Weights of a small image captioner: 64-pixel images, 35.2 epochs.
Rows from block 3 of the text decoder of a small image captioner, named by matrix and row number. Rows with one number belong to one neuron. Each number is 128 + 32 x the weight over its row's rms, rounded and kept within 0 to 255. All counts start at 0. After the name is the row's rms in percent of the matrix's.
After each neuron's rows are labels from the 100 texts, of 14848, where the neuron reaches its highest value: "fires on" is the input token at the peak. Only what is clearly more common there than usual is listed. The data: regions of photos with short descriptions (Visual Genome). In brackets: how many of the 100.
# fc1: MLP up (decoder.blocks.3.mlp.fc1.weight, 512x128), inputs 0-63
# fc2: MLP down (decoder.blocks.3.mlp.fc2.weight, 128x512, transposed), outputs 0-63

fc1.9 098 [ 14  91  89 143 130  85 167 131 106 132 174 144 106 107 116 122 166 165 165 126 113  53  88 137 135 119 115 112  88 127 160 144  88 171 180  90 143 100 143 149 119 177 115 111 196 150 158 124 154 141  91 131 115 136 115 115 137 143  95 117  72 121 139 124]
fc2.9 097 [126 171 141 101 135 149 171 118 156 119 116 134 146 126 113  81 122 160  50 110  76 150 112 169 119 152 127 166 126  84 155 121 111 113 124 129 110 141 119  95 128 102 160 150 105  89 199 101 102 106 110  84 157 126 121 154  91 144  68  67  83 129 181 142]
fires on: "top" (36); "front" (23); "back" (11)

fc1.140 094 [207 156 121 180 142 114 152 133 208 127  93 122 113 128 181 127 159  70 102 151  63 133 128 107 111  83 125 137 111  86 144 152 142 126 140 121 142 166 119 116 118 122 141 147 150 167 134 152 134 151 129 149  88 104 171 135  95 130 189 124 131 119 168 126]
fc2.140 106 [ 67 124 114 107 127 162 116 126 140 166  47 166 158 161 189 128 117  82 119 135 158  83 139 121 100 152 115 165 131  90 144  68 139 107 173 146 124 148 110 126 184 176 131 124 170 141  56 148 175 137 144 101 130 111 102 144  90 169 150 137 109 153 170  43]
fires on: "white" (94)

fc1.61 105 [131  80 185 157 116  78 139 105 142 143 126 147 137 103  69 165 130 134 148 131 161  58 151 144  74  90 108 152 165 124  41 149 139 151 157 133 109  85 184 128 129 131 123 149 128 190 159 147 124 159 157 123  78 112 129  93 127 170  80 182 120 108 104 128]
fc2.61 103 [118  95 138 191  67 146 158  89 157 186 146 174 161 116 135 166 157 106 134 104 157 124  86 123 101 134 122 174 124 162 110  52 155 121 129  85 169 135  79 115 119 181 166 112 125 136 132 112  94 125 146 174 123 155  68 116 213 128 120 157  54 126 103  78]
fires on: "handle" (24); "person's" (18); "her" (17); "his" (7)

fc1.445 099 [122 127 116  95 126  89 136 114 125  98  90 136 104 127 143 129 129 114 104 112 148 122 128 138  94 153 130  92 173 153 119 185 139 102 140  84  97 122 103 143 115 163 129  63 135 112 140 135 157 161 119  67  94 137  74 134  86 148 139 118 178 155 152 125]
fc2.445 098 [180 182 165  80 112 185 176  87 184  94 124 153  95 127  64 122  90 154 135 135 134 126  96 115  97 113 118 136 152 124 108 126 127 149 144 150 129 122 163 136 110 168 133  43 158  72 134 117 144 148 138 134 147 107  74 157 155 209 131 172 112 165 157 101]
fires on: "to" (13); "being" (10); "and" (8); "in" (7)

fc1.202 109 [137 108 186 129 192 131 113  98 164 215  71 113 143 151 161 115  79  90 170  96 133 147 136 112 133  94  72 100 118 167 154 101 110 113 193 108 146  55 109 106 121  88 122 156 141  69 107 152  91 141 107 106 118 102  90 166 177 121 213 144 117 122 139 156]
fc2.202 135 [118 120 123 143 175 114 176 109  93 170  75 131 120 139 129 180 109 140 126 177  66 107  95 122 133 143 104 145 173 141 143  86 136 138 163 112 177  76 154 183 116 130 175 131 121 206  55 195 114 129 157 117 134 148 144 153 122 101 102 158 188  86 106 134]
fires on: "with" (90); "has" (10)

fc1.323 086 [124 112 146 119 123 128 127 125 112 148  97  72 105 165 143 115 185  78 116 146  69 115 124  96 147 116 112 184 120 173 142 119 160 156 123  73 155 129 139 101 151 107  94 171 153 123 142 107  97 133  93 174 102 135 130 134 187 166 133  99  77 161 117  95]
fc2.323 095 [ 68 136  84 129 172 140 172 144 197 120 156 134 157 100 103 119 164  59  84 144 113 132 166 116 113  62 112 193 100 104 196  97 107  93 133  78 126 134 147 137 159 130 188 180 127 115 109 152 181 186 132  92 121 153 116 104 149 100 123 137 160 104 103 138]
fires on: "road" (53); "street" (44)

fc1.65 098 [115  80 139 201 176 107 104 158 141 183  33 151 117  62 134  82 168 106 144 134 172 138 140 146 119 163 126  75 109 163  71  71 145 105  96 124 113  88 162 147  96 124 118  89 100 164 119 152 127 107 135 102 155 130 141 136 131 151 143 126 119 170  96  74]
fc2.65 088 [144 117 176 122 134 119 137 106  94 180  41  85 142 130 107 112 146  98 169 139 128  98  97 139 132 157 160 168  96 188 165 108 143  71 146 111 115 120 141 117  91 111 111 135 114 142 150 174 141 115 128  92 160 194  86 187 178 109  70 185 129 188 114 180]
fires on: "skateboard" (16); "stove" (7)

fc1.488 078 [118 113 123  92 103  96 103 199 136 111  95 118 116  85 131 119 136 124 124  89  98  78  95 171 116  80 128 118 132 132 126 107 143  92 153 141 156 104 178 155 183 169 141 112 172 112 170 162 175  80 143 181 145  90 113 164 133 236 123 149 122 144  48 138]
fc2.488 084 [137 126 153 202 119 144 105 135 141 197 112 139 167  86 107 133 133 156 120 106 131  59 140  59 131 193 139 184 189 139 111 190 185 135 132 104  87 180 125 161  77 108 110 115 116 165 142 122 106 146 103 104 126 155 116 127 100  56 115 139 120  94  84 154]
fires on: "top" (32); "jeans" (9)

fc1.480 109 [ 84  86 125 125 169 174 101 162 143  90 136 182 178 154 163 143 110  90  76 109 106 145 190 167 116 137 111 119 152 147 162  65  99 126 182  87  89 151  90  88 137 113 162 139 120 167 125 139 153 132 119 130 106 117 108 107 142 127 141 120  84 110 179 144]
fc2.480 106 [109 118 154  76 164  60 138 121 167 130 162 129 146 114 145 125 146 103 107  69 189 159 114 132 181 108 102 111 149 127 138  79 134  75 163 165  80 166  94 142 152 108 156  95  83 139  58 116 153 172 124 115 150 171  99 104 168 122 132  48 115 134 169 177]
fires on: "plate" (25); "picture" (23); "hanging" (7)

fc1.185 096 [153 129 197 109 145 122  91 126 102 138 130 138 160 103 122 168 140 106 104 135  99  97 141  58 103 170 141 120 127 142 152 171 157 148 148 103 152 100  91 185 164 131 212 155 167 102 197 110 101 134 184 112 151 165  53 135 149 145  92 112 106 130 123 122]
fc2.185 105 [118 133 122 101 101 155  79 135 156 114 171 157 101 109  59 102 127  91  92 136  94 139 132 104 120 173 101 203  99 155  93 115  96 127 136 113 111 170 109  59 138 143 180 116 105 154 176 144 104 111 125 169 146 105 122 162 132 146 129 159 141 114  98 111]
fires on: "on" (67); "of" (32)

fc1.423 100 [151 124 145 187  70  95 144 105 139 149  97 143 205 167 137 123 124 147 115 130 159 163 107 103 135 196  85 133 111  79 113 120 166 101 144 133 136 141  91 132 163 119 170 124  84 133 181  84 110 178  82 139  81 132 125  94 152  96 198 106  69 108 147 121]
fc2.423 099 [125 126 103  89 103 168 105 116 193 134 148 116  90 135 120 107 146 167 128 106 191 120 157 154 120 178 141 126 119 141 139  82 143 128 138  74 129 130 151  90 137 150 177 133 119 186  77 138 204 151 114 135 112 141 113 112 107  41 127 200 126  97 129  90]
fires on: "baseball" (16)

fc1.399 099 [147 148  76 135 100  97 105 109 139 129 141 160 121 158  98 105 168 124 131  78 200  97 137 114  96  66 158 143 121  96 144 155 161 104 167 102 188  90 142 151 156 162 119 113 105 180 106 105  86  69 104 128 162 139 154 114 109 144 108 170 150 143 139 128]
fc2.399 090 [121 149 141  94 113 138 147 153  68 117  92  95 117 181 201  95 133 129  78  85 111 101 145 108  80 132 175 125 122 124  80 105 173 152 195  88 111 123 113 128 123 147 154 106 151 127 187 117 150  99  97 100 137  54 217 103 133 134 128 159 145  96 136 115]
fires on: "road" (26); "floor" (13); "stand" (8); "side" (7)

fc1.234 095 [ 67 121  74 149  84 156 162 120  68  46 154 155 142 157 157 122 143 105 158 145 114  84 138 103 115 138 130  95 149 137 136 136 218  92  91 130 136 140 120 122 111  86 124  64  85 140 170 182  97 104 130 120 125 105 102 119  82 148  54  89 144 135 133 117]
fc2.234 108 [103 168 156 107  96 110 134 152 139  81  97 134 122 201 170 145 126 169 104 143 144  89 133 126 104 126 114 175 175 143  97 137 125 154 119  90 150 189  70 171 150 161  85 149 138 143 131 156  98 173 163  98  95  90 100  85  67 156 133 146  66 195 125  85]
fires on: "and" (25); "cow" (16)

fc1.225 081 [136 140 123 125 144 120 173  93 131 133  71 102  89 156 157 153 102  99 131 164 145  86 109 154 177 110  92 111 147  82 125 119 163 203 131  18 131 121 114 137 157 128 125 114 108 156  86 190 146  79 139 111 149 116 176 159  97 166 121 128 102 112 134 139]
fc2.225 091 [ 51 123 149 110 137 122  89 129 130 167 135 107  94 109  95 140 129 107 163  77 129  72 120 135 204 174 104 131 153 180 159  89 126  65 176 118 149 226 190 125 175 131 147 116 127 160  99 112 126 163 105 119 161 142 151 121 152  97 102  63 156  94 114  76]
fires on: "and" (60); "of" (21)

fc1.297 096 [160 129 122 129 180 125 106 152  91 146 106 104 126 129 118 185 122 181 128 117 174 165 109 116 137  87 151 211 146 138 165 112 134 171 166  38 124 126 121 105 109  85 133 174 114 125 137 186  96  99  75 128 134 133 131 149 125 109 132 125 144 200 165  97]
fc2.297 088 [106 127  95 148 141 144 106 148 132 143 107  90 121  96 128 100 114 146  74 140 139 167 145 129  89 163 160 138 113 114  95 136 113 100 180 172 112 121 102 159 180  67 217 113 136  48 143 112  94 127 119  98 175  84 131 188 148 107 182 138 178 145 120 148]
fires on: "to" (28); "holding" (11); "bed" (7)

fc1.292 114 [ 57 122  95 101 134 115 149 119 114 124  70 149  91 105 137 124 178 125  95 110 134 171 121 200 162 137  89  93 107 104 118 126 118 163 158 104 160  50 131 165 111 110  97  75 120 192 118  86 201 131 135 100 156 125 127 190  94 166 108 125 145 109 167  96]
fc2.292 096 [150 101 122 113  82  86 188 107 137  99 150 158 135 107 172 110 124  46 142 205 118 136 131 156 170 101 130 112 130 124  94 110 116 150 146 155  53 135 122 128 165 140 174 174 126 117 153 131 159  84 136 134 176 106 124 176 137 135 107  81 111 110 121 177]
fires on: "top" (35); "front" (14); "pieces" (13); "edge" (12)

fc1.73 092 [138 120 121 170 120 128 153 168 162 126 163 124 136  81 125 163 122 166 133 120 125 156 134  89 158  91 189 107 133  87 152 122 144 115  12 151 126 122  97 128 138 138 137 124 225 117 119  91 169 144 167 145 157  83  60 107  90 116  92 147 115 139 160 154]
fc2.73 106 [104 132  94  80 127 166 145  64 115  94 119  84 119 166  99 152 146  92  90  98 137  37 132 177 149 160 161  97 198 164 130 175  73 156  94 100 130 137 141 106 135 160  47 126 170  99  99 147 134 125  80 191 106 116  88 156 133 157 114 142 135 116 119 160]
fires on: "red" (23); "green" (16); "blue" (11); "black" (11)

fc1.195 097 [109 116  88 187 137 144 154  82 147 180 133 104 164 114 183 173 101 112 179  92  73 194 163 123 163 117 119 146  83 169 140 147 115 180 124  90 126 112 167 101 160 165  94 123 104 146  85 140  76 109 116 115 138 115 115 128 131 128  80 193 107 156 111 135]
fc2.195 104 [113 116 143 127 148 131  71 145 206  96 194 106 118 172 115 140 137 113 124 113 153 155 137 124 125  92 150  99 120 120 101 128 132 121 145 117 115 116 116  77 131 117 128 124 168 133 118  65 196 177 103 145  77  90 125 119 151 139  55 126  93 134 149 149]
fires on: "bathroom" (18); "black" (15)

fc1.6 098 [ 61  99 138 155 117 108 149 165  89 140  99  61 144 130 136 120 174 116 127  63 145 174  94 106 174  84 111 108 108 148 163  51 171 162 121 105  99 112  90 173 140  34 175 144 134  92 139 154  98 139 112 121 116 117 168 134  87 109 145 146 144 210 118 144]
fc2.6 094 [161 111 157 169 144 158 124 117 137  67 182  46  87 130 122 141 132 192 127 140 142 128 128 105 124 155 125 168 117 220 185 154 143  90  56  99 165 151 113 135 136 133 161  88  55 126 147 122 124 109 108 135 127 129 176 112 136 128 101 116 191 100  45  87]
fires on: "has" (30); "with" (11)

fc1.43 055 [121 172 120  95  91 146 170 131  88 125  54 134 188 148 104  96 138 111  94 125 100 124  84  93 154 142 103 138 127 134 152 127 185 128 129  89  94  70 101 120 106 118 158 117 200 119 165 118 104  97 107 116 150 128 117  88 127 135 124  88 124 159 138 153]
fc2.43 064 [137 117 165 148 161 127  52 107 133 132 155 161 107  93 166 109 163 113 138  99 237  92  93 177 124 169 102 167 118 115 102 129 107 135  77 185 156 132 144 130 115 181  15 125 100 152 106 138 118 132 148  92 113 106  91 114 151 139 118 162  95  83 161 139]
fires on: "hat" (8); "shirt" (8); "coat" (7)

fc1.204 098 [183  75 119 169 106 132 107 125  59  79 148 132  90 125 147 133 162 110 125 112 113 123 101  93 146 137 127 156 132 138 121 164 113 123  85 114 104 143  94 139 168 140 110  10  93 158 113 132 144 153 105 120 149 148 133 109  91 114 149 167 172 148 157 132]
fc2.204 105 [ 81 106 107 121 114 202 128 129 105 206 179  62 128  73 149 145  96 105 137 112 102  96 162  98 139 136 162  96 173 107 163  98  63 125 117 132 110 197 143  69 109 117 162 132 119 112 138 140  75 138 141 100 188 201  53 112 109 149 103 130 149 122 129  97]
fires on: "white" (17); "on" (17); "red" (9); "black" (9)

fc1.134 101 [104 132  87 129 126  53 155 149 146  76 121 151  96 144 175 102 162 149 102 149 146 169 159 114 147 171 127  65 184  90 163 146 171  79 129  95 136 134 128 128 206 112  93 113 169 159 175 184 100 125 150 145 140 138 108 145 130 138 107 119 144 113  76 177]
fc2.134 096 [111  71 179 145 135 119 151 116 123 153 120  81 118 134  95 109 117 126 102 175  92 162 140 126 163 146 136 105 165 138  91 161  60 155  89 161  98  99 122  73 167 120  79 139 158 154 146 119 163  99 107 109 176 197 126 111  68 136 100 208 128 132  89 122]
fires on: "top" (45); "bottom" (30); "leaves" (9)

fc1.107 104 [150 173  85 193 123  79  70  82 203 123 169 132 140 161 124 206 125 126  98 158  50 157 134 127 107  65  95 138 129 122 130 129 164 136  44 155 143 100 110 133  96 145 149 145 148 142 139 110 103  97 138 146 134 130  78  86 130 176  77  73 131 109 151 115]
fc2.107 097 [106 120 182 153 168 198 105 130 156  93  76 155 131 109 134 145 106 134 161 112 193 116 138 122  82  92  97 178 122 158 133 163 155 135 135 184 143  99  92 150  38 197 168 107  84 128 105 161 146  67 121 126 128 106 157 137 101 109 129 109  86 115 159 111]
fires on: "road" (27); "fence" (9)

fc1.371 098 [ 61 142  89 116  95  86 120 141 112 146 122 113 132 166  95 124 110  99 122 142 149 132 139  93 120 133 166 144 107 110 146  77 125 133 158 169 115 166  92 110 175 153 127 137 157 142 133 130  72 118 177 119  75  91 162 117 123 159 183 145 113  81 154 174]
fc2.371 097 [190 125  93 119  72  86 146  99 143  85 147 174 100 119 142 117 118 152 143 126 147 177 118 145  92 190 143  55  71 169 130 120  84 172 152 166  83 130 126  87 164 130 102 152  83 196 115 163 132 126 128  93 132 157 137 131  36 151 159 163  85 112 125 160]
fires on: "hat" (53); "paper" (7)

fc1.13 099 [ 44 157  96 114  72  76 142  92  98 163 122  94 134  97  83 124 173 116  81 100 141 154 109 151 141  77 209 127 102 115  90 130 159 119 169 111 112 119 125  73 167 163 117  77 130 110 110 122 189 168 150 156 162 173  99 128  77  99 165 142 110 123 117 121]
fc2.13 123 [136 131 151 109 142 153 110  98 129 117 133 143 150 131 151 151  99 129 131 126 109  91 111  88 140  87 160 144 137 148  75 149 148 137  71 114 180 163 152 129 165 133 116  95  67 127 143 100 108 152  93 194 165 143 177 122 134 152 108 183 165 109 142 121]
fires on: "red" (86); "orange" (14)

fc1.349 103 [ 88 135 118 102 149  82 116 145 151 194  88  84 148 165 107 112 145 183 181  97 107 106  88 119 129 113  93 106 133 134 125  70  93 154 150  84 171 146 105 161 138 103 112 156 110  73 126 137 131 123 155 140 101 196 181 209 122 103 122 147 128 139 148 119]
fc2.349 099 [227 132 135 127 141  83  99 105 102 110 162 153 146 133 101 173  87 151 114 120  30 172 153 134 137 126 163 143 115  85 115  42  96 109 132 130 128 145  86 100 135  67 136 174 106 146 151 159 129 143 131 158 155 161 152 162 145  87  97 127 176 102 106 108]
fires on: "with" (76); "has" (17)

fc1.42 102 [102 183 160 155 103  59 117 141 122 116 103  85 171 140 127  75 147  96 139 147 160 160 170 146  99  79 140 170 117 119 145 137 121  53 136 149 171 119 143 110 107 148 141 119  99 154 165 168  64 119 177 131 116 111  31 115 160 110 161 138 166 146 156 136]
fc2.42 102 [129 112 111 171  96 128 110 131 124 112 142 132  96 143 141 125 146 142 105  63 134 105 107 158 130 189 181 116 140 219 123  86  86 154  54 162 173  77 153 128 139 153 128  46 122  92 133 135 102 115  84  97 158 176  94  95  91 113 132 148 137 183 129 123]
fires on: "floor" (11); "cloudy" (8); "camera" (7); "pole" (7)

fc1.482 103 [219 144 148 161 123 108 118 122 136  94  89 110 149 148  94  84 127  98 175 141 114 128 163 141  80  97 150 158 155 145 135 175 119 153  87 131 115 192 122  78 123 143 153  83 200 120 179 139  95 153 189  94 125 101 125  97 184 153 156 147 118 143 138 100]
fc2.482 097 [117 106 185 136 117 107 108 101 126 117 173 144 115 119 105 136  88 158 112 133 139  47  90 132 135 133  85 175  95 145 200 106 121 148 134 170 115 172 211  72 163 119  94 102 139  33 177 106 142 173 145 142 146 166  98 118 167  70 105 117 121 160 128 146]
fires on: "grey" (11); "colored" (8); "gray" (8)

fc1.242 089 [133 172 176 126  96 157  79 172 117 157 134 103 105 144 136 100 147 121 138 120  95 131 106  84 124 113  55  85 203 157 160  99 153  70 156 120 172  82 164 141 147 103 131 137 130 106 112 136  92 117 147 126  90 127 127 158  82 160 163 145  79 174 100 147]
fc2.242 097 [ 86 126 167 151 123 136 173 101 137 121  73 137 112  79 154 148 105 137 125 106 146 108 123  90 166 107 139 210  87 158 124 115 142 131 138 102 180  98 116 173 158  87 120  83 101  93  34 184 163  62 118  84 171 106 190 151 127  97 130 102 139 162 156 104]
fires on: "has" (88); "have" (8)

fc1.462 098 [174 129 120 141 166 133 118 101 129 174  67 147 154 118 107 192 134 106  72 106  94 166 176 158 101 112 120 168  88 102 101 141 155 130  80 131 108 192 131 174 164  95 119 122 139 120 150  98 195  94 137  72 158 144  63 164  82 149  70 101 108 184 129  85]
fc2.462 103 [ 81 100 100  43 167 124 145 125 117  81 111 175 144 142 140  81 106 158 105 156 159 164 119 126  94 148  88 143 102  70  53 144  65 134 106 183 128 152  49 111 104 123 187 148 126 145 123  99 146 108 103 126 146 109 135 162 126 162 160  98 115 150  76 134]
fires on: "lady" (46); "woman" (28)

fc1.196 105 [ 70  90 190 197 138 143 162 193  58 114 142 139 102 141 138 149 114  92 147 113 126 115 158 135 107 170 153 112  91  97  97  95 166  72 122 117  84 113 144 161  84  74 120 109 157 166 144 145  82 104  77 131 152  96 166 140 121 172 140 146 159  85 157 148]
fc2.196 101 [106 109 168 115 107 133 123  99 122 181 164 119 216 129 121  82 127 172 101 101 128 138 160 153 108  92 115  88 125 184 156 113  84  87  86  96 128 126  94 121 139 149 128 217  93 192 113 130 108 137 148 141 125 181  63 138 105 124 137 155  73 145 133 150]
fires on: "plate" (42)

fc1.490 073 [ 87  94  68 149 124 152 140  95 139 144  85 100 131 191 183 108 115 118 146 110 103  68  85  68 154  86 157 105 110 119  99 161 142 108 159 146 132  74 172 108 116 166 125 131 108 128  85 129 151 122 135 164  97 109  57 119 187 153  64  99 195  92 189  95]
fc2.490 094 [129 149  49  85 159 154 124 111 113 119 169 128 135  94 149 153 179 135 134 130 188 138 148 147  78 110 136 172 151 134 123 115 156 188 104 173  94 179 151 146  99 109 122  86  25 104 105 128 154 134 137  86 181 144 140 148 145  92 133 162  69 114 135 127]
fires on: "and" (41); "food" (9); "looking" (8)

fc1.458 100 [109 136 141 165 111  91  88 157 122 106  84 107  97 150 171 108 165 180 154 148 137  99 146 128 132 117  95 151 211 124 101 113 180  81 169 129 152 185 116 107  93  60 167 135  86 104 168 114 146 136 130 141 116 102  67  85 114 171 140 143  99 117  86 114]
fc2.458 100 [159 134 109 130 139 138 160 150  80 168 123 112 114  60 147  66  44 107 168 158 103 146 127 181 100 159 114 166 102 180 177 145 105 145 163 107 176 113  95 117  97  90  37 135 108  62 118 132  78  95 179 135 127 162 134  83 111 138  44 136 125 144 194  62]
fires on: "to" (19); "of" (7)

fc1.203 122 [152 137 155 131 140  97 130 112 117  81 157 151 189 169  99 138 141 125 129 102  45  93 151 101  94 137 181 118 123 140 143 122 105 118 164 119 120 135 136 142 121 149 156 114 183 149  85  92 152 132 159 126 124  77  44 128 170 141 144 121 173  89 198  74]
fc2.203 116 [110 116  84  80 160 213  99 149 183  65 152 135 129 176 128 139  83 119 130 118 111 143  64  62 113 137 129 110  86 125  92 110 109 160 135 136 128 111 127 186 135 129 164 130 101 117 138  80 113 111 105 158 124 131 180 130 124 103 180  61 126 109 161 139]
fires on: "picture" (20); "reflection" (15); "screen" (10); "vase" (7)

fc1.227 121 [121 139  96  95 116 119 111 110 115 163  97 103 144  87 122 164 161  94 121 105  92  93 134 131 109 161 164 115 108 178  97  60  99  88 145  98  92 125  96 111  95 118 153 154 121 197  92 116 120 132 156 161  79 189 153 160  83 151 118 139 128 160 125 108]
fc2.227 103 [ 78 127 141 113 100 140 107  96  79 134 148 120 136 136 162 129 179  59 164 107 199 171 132 133  96 148 166 138 132 124 132 150 133 125 136 168 151 141  64 140 138  85 167 163 212 146 123 141 212  93 147 107  84 147 112 182  95 116 121 126 178 158 206 125]
fires on: "red" (17); "green" (10); "blue" (9); "on" (8)

fc1.211 097 [110  68 100 130 137 130 149  91 146 127 103  96 101 197 133 118 109 178 139 134  72 113 101 116 104 136 115 114 146 139 150 160 195 123 124  80 119 142 167 120 134 110 148  86  93 131 149 139 112  82 117 124 123 147  91 128 155 157  90 104 164 166 154 111]
fc2.211 112 [135 173 128 118 180 107  79 132 129 143 107 137 127 170 156 125 151  84 154 128 122 118 132 107 145 105 120 160 207  65 141  66  82 154 150 174 126 163 139 113 167  77 208  97 136 164 126 107 131 125 121 186 108  95 199  29 117 148 140 116  69 129 154 125]
fires on: "and" (86)

fc1.197 120 [159 126 168 148 148 118 178 111  87 154  67 121 107 196  83 123 136  95 159 114 103  73 132 110 166 108 119  97 133 150 117 148 138 105 187 165 117 101 133 116 164 115 183 120 102 165 100 159  98 143 121 173 117 159 187 166 158 134 134 150 100 142 119 141]
fc2.197 112 [108 140 124 121 126 125  92 159 149 135 137 119  91 112 162 136  97 116 166 133 103 102  91  73 107 112 130 146 114 151 131  97 123 163  44 171 173 102 111 124 147  76 187 130 157 142 153  95 134 131 169 119 114 198 163 166 185 112 112 166 167 114 131 127]
fires on: "with" (29)

fc1.383 095 [105 124 153 116 121 131 159 129  92 173 120 144 136 133 116 127 125 131 196 141 153 145 157 110 110 147 152 113 227 118 127 150 125  88  87 107 111 128 144 131 145 153 143 163 205 138  97 124 104 129 158 129 112 128 164  77 125 144 133 125  43 100 193 111]
fc2.383 098 [143 118 136 141 137 188 162 175 116 140 145 199 125 134 149 113 124  97 122 158 108  88 138  95  73 125 124 173 166  84 133 117 131 126 127  79 139 129 136 167 150 190 139 100  99 151 112 118 143 143 153 177 121 158  85 108 136 107 139 139 193 197 107 141]
fires on: "white" (24); "black" (14); "racket" (9); "blue" (9)

fc1.90 099 [125 151 146 159 143  53 188  73 154 141  76 153 141 128 141 110 184 139 168 123 155 154 115 130 131 133 129  32 107 106 178 109 136 113 147 132  94 152 165 104 115  78 185 129 147 132 166 149  59 201 169 120 112 107 139 115 116 115 152 115 139 155 150  80]
fc2.90 113 [106  69 178 145 147 137 121 167 118 167 137  92 163  87 148 100 117 132 157  98 166 109 102 159 114 123  97  73 113 155 149  82 146 143  85 154 120  99 158 116 104 135 112 158 101 153 122 186 100 119 168  74 179 130 118 190 174 103 117 100  83 115 119 111]
fires on: "and" (96)

fc1.104 089 [193 121 105 102 140 171  63 148 164 139 132 129 154  80 196  82 133 130 154 164 124  59 110 112 122  85 110 126 122 101  97 180  83 152 166 112 132 166 154 119 125  96  99 183 105  99 131 123 126  75 154 158  92 168 179  84  95 167 129 154 109 148 137 174]
fc2.104 103 [142 104  93 127 123 160 112 143 119 155 163  79  69 117 153 146 107  92 143 185  97 114  93 137 143 202  80 107 126 109 158 109 140 126 132 170  93 202 142 159 130 136 146 142  58 104  98 111 122 111 113 189 142 101 156 107 191 143 197  85 194 130 124 171]
fires on: "road" (15); "train" (15); "tracks" (10); "mountain" (9)

fc1.30 106 [ 85 142 156 180 135 122 121 146 153 140 100 108 127 138 111 142 176 109 132 122 143  97 158 129 116 121 154 115 138 169 157 128 114 109 100  75 105 142 120 135 132 144 161 147 103  69 178  96 109 167 158 190 123  90  89 100 105 128 161 108 124  35 139 132]
fc2.30 116 [152 130 109  87 113 115 100  91  88  96 103  78 148 114 141 107 165 101 134  94 109  80 161 119 119 106 140 179 121 133 128  97 159 122 163 129 117  67  95 128 179 155 118 166 137 128 153 154 213 113  93 115 105 116 199 137 176 126  91  86 162 120 122 115]
fires on: "on" (54); "in" (36)

fc1.51 099 [180 135 126 139 166 133 218  82 136 149 132 211 131 152 165  93 160 123  55 149 126 107 172 138 100 150 111 116 161 105 166  98 154 150 101 151 139 105 110 124  96 151 142 150 121 147 121 135 101 129 132  82 144 167 152 122 121 182 132 116  90 114 104 100]
fc2.51 093 [148 131 166 164 160 191  93  85 107 128 137 184  76 160 118 167 128 143  91 198 149  89 113  98 148 124  92  61 129 137 105 108 140 111  93 119  99 143 152 187 136 121 169 124 125 179 123 120 134  56  99 104 163 124 143 142 138 171 127  93 103  90 142 157]
fires on: "skateboard" (32); "building" (15); "bird" (14)

fc1.270 102 [178  67 139 117 157 118 115 105 101 113  79 127 163 118 157 143 127 100 123 204 154  88 158  89 117 165  89 106 178  83 126 120 154  82 171 120  47 172 106 145 134 187 149 187 100 172 160 138 123  93  88 154 102 148 163 104 203 120 161 141 118 150  94 121]
fc2.270 099 [115 115 133 127 133 101 148 152  94 104  92 130  86 129 150 156 136  90 115 174  98 113 104 123 153  90 138 165 134 110 122 142 156  92 180 167 156 167 150 177 101 117 167  63 192 169 121 146 152  94 150 168 182  89 163 162 148 154 178 167  67  82  37 113]
fires on: "to" (22); "right" (21); "behind" (13); "under" (9)

fc1.217 122 [223 147  75 139 126 125 154 149 143 161  87 122 158  95 121 116 138 141 124 145 129 145 140 131 123 156  98 117 121  67 128 177 112  47 165 169  85  91 116 141 132 135 108 100 128 117 149 116  80  92 116 119 110 157  89 156  60 120 124 118 144 161 111 129]
fc2.217 098 [143 106 109  96 116 145 140 134 147 174  41 127 155 109 104 128  94 170  91 142  97 120 162 142 143 167  68 141 128 160 110 162  97 106 119 139 112 167 114 139 151 194 155 161 144 177 103 145  96 132  84 167 122 143  82  84  97 193  74 116 121 123 155 138]
fires on: "parked" (34); "standing" (21); "bench" (12); "chair" (9)

fc1.47 107 [135 147 189  73 130 135 139 125 141 115 110 148 168 105  72  85 140 106 134  92 144 141 159 168 185 152 159 127 120 147 125 139  97 126 176  81 121  94 147 118 106 106 131 123 141 169 113 175 107 121 120 136 170 105 175  69 149 124 150 113  16 148 181 160]
fc2.47 096 [133 120 149 181 127 125  89 114 153 122 161 134  74 107 194 117 140 122 112 109 213 162 172 100 145 171  88 144 162 150 179  73  86 152 157 131 128 140 149 119 151 180  81 100 140 140 108 123 128 120 128 106 112 140 105 109 100 102  87 140 138  99 161 179]
fires on: "skateboard" (24); "food" (10); "poles" (8)

fc1.201 109 [127 101 120 136 122 102 107 104 177 159 170 114 162 135 139 103 139  99 134 101 177 119 182 154  84 129  97 148  75 155  68 187 165  89 157 104  91 150 140 147 111 110 111  96 137 162  82 157 120 158 118 132 135 115 142 102 115 144 146 150 110 128 136 146]
fc2.201 090 [154 118 106 136 107 110 153 110 108 122  88 179 132 142 118 154 174 180 182  81 184 112 126 172 103 153 111 162 126 131 122 157 105 118 143 150 149 168 116 161 148  98 127  76  73 164  97 153 101 118  90 167 139 151  83 123 183 109  81 143 160 148  82 132]
fires on: "parked" (22); "skis" (11); "back" (9)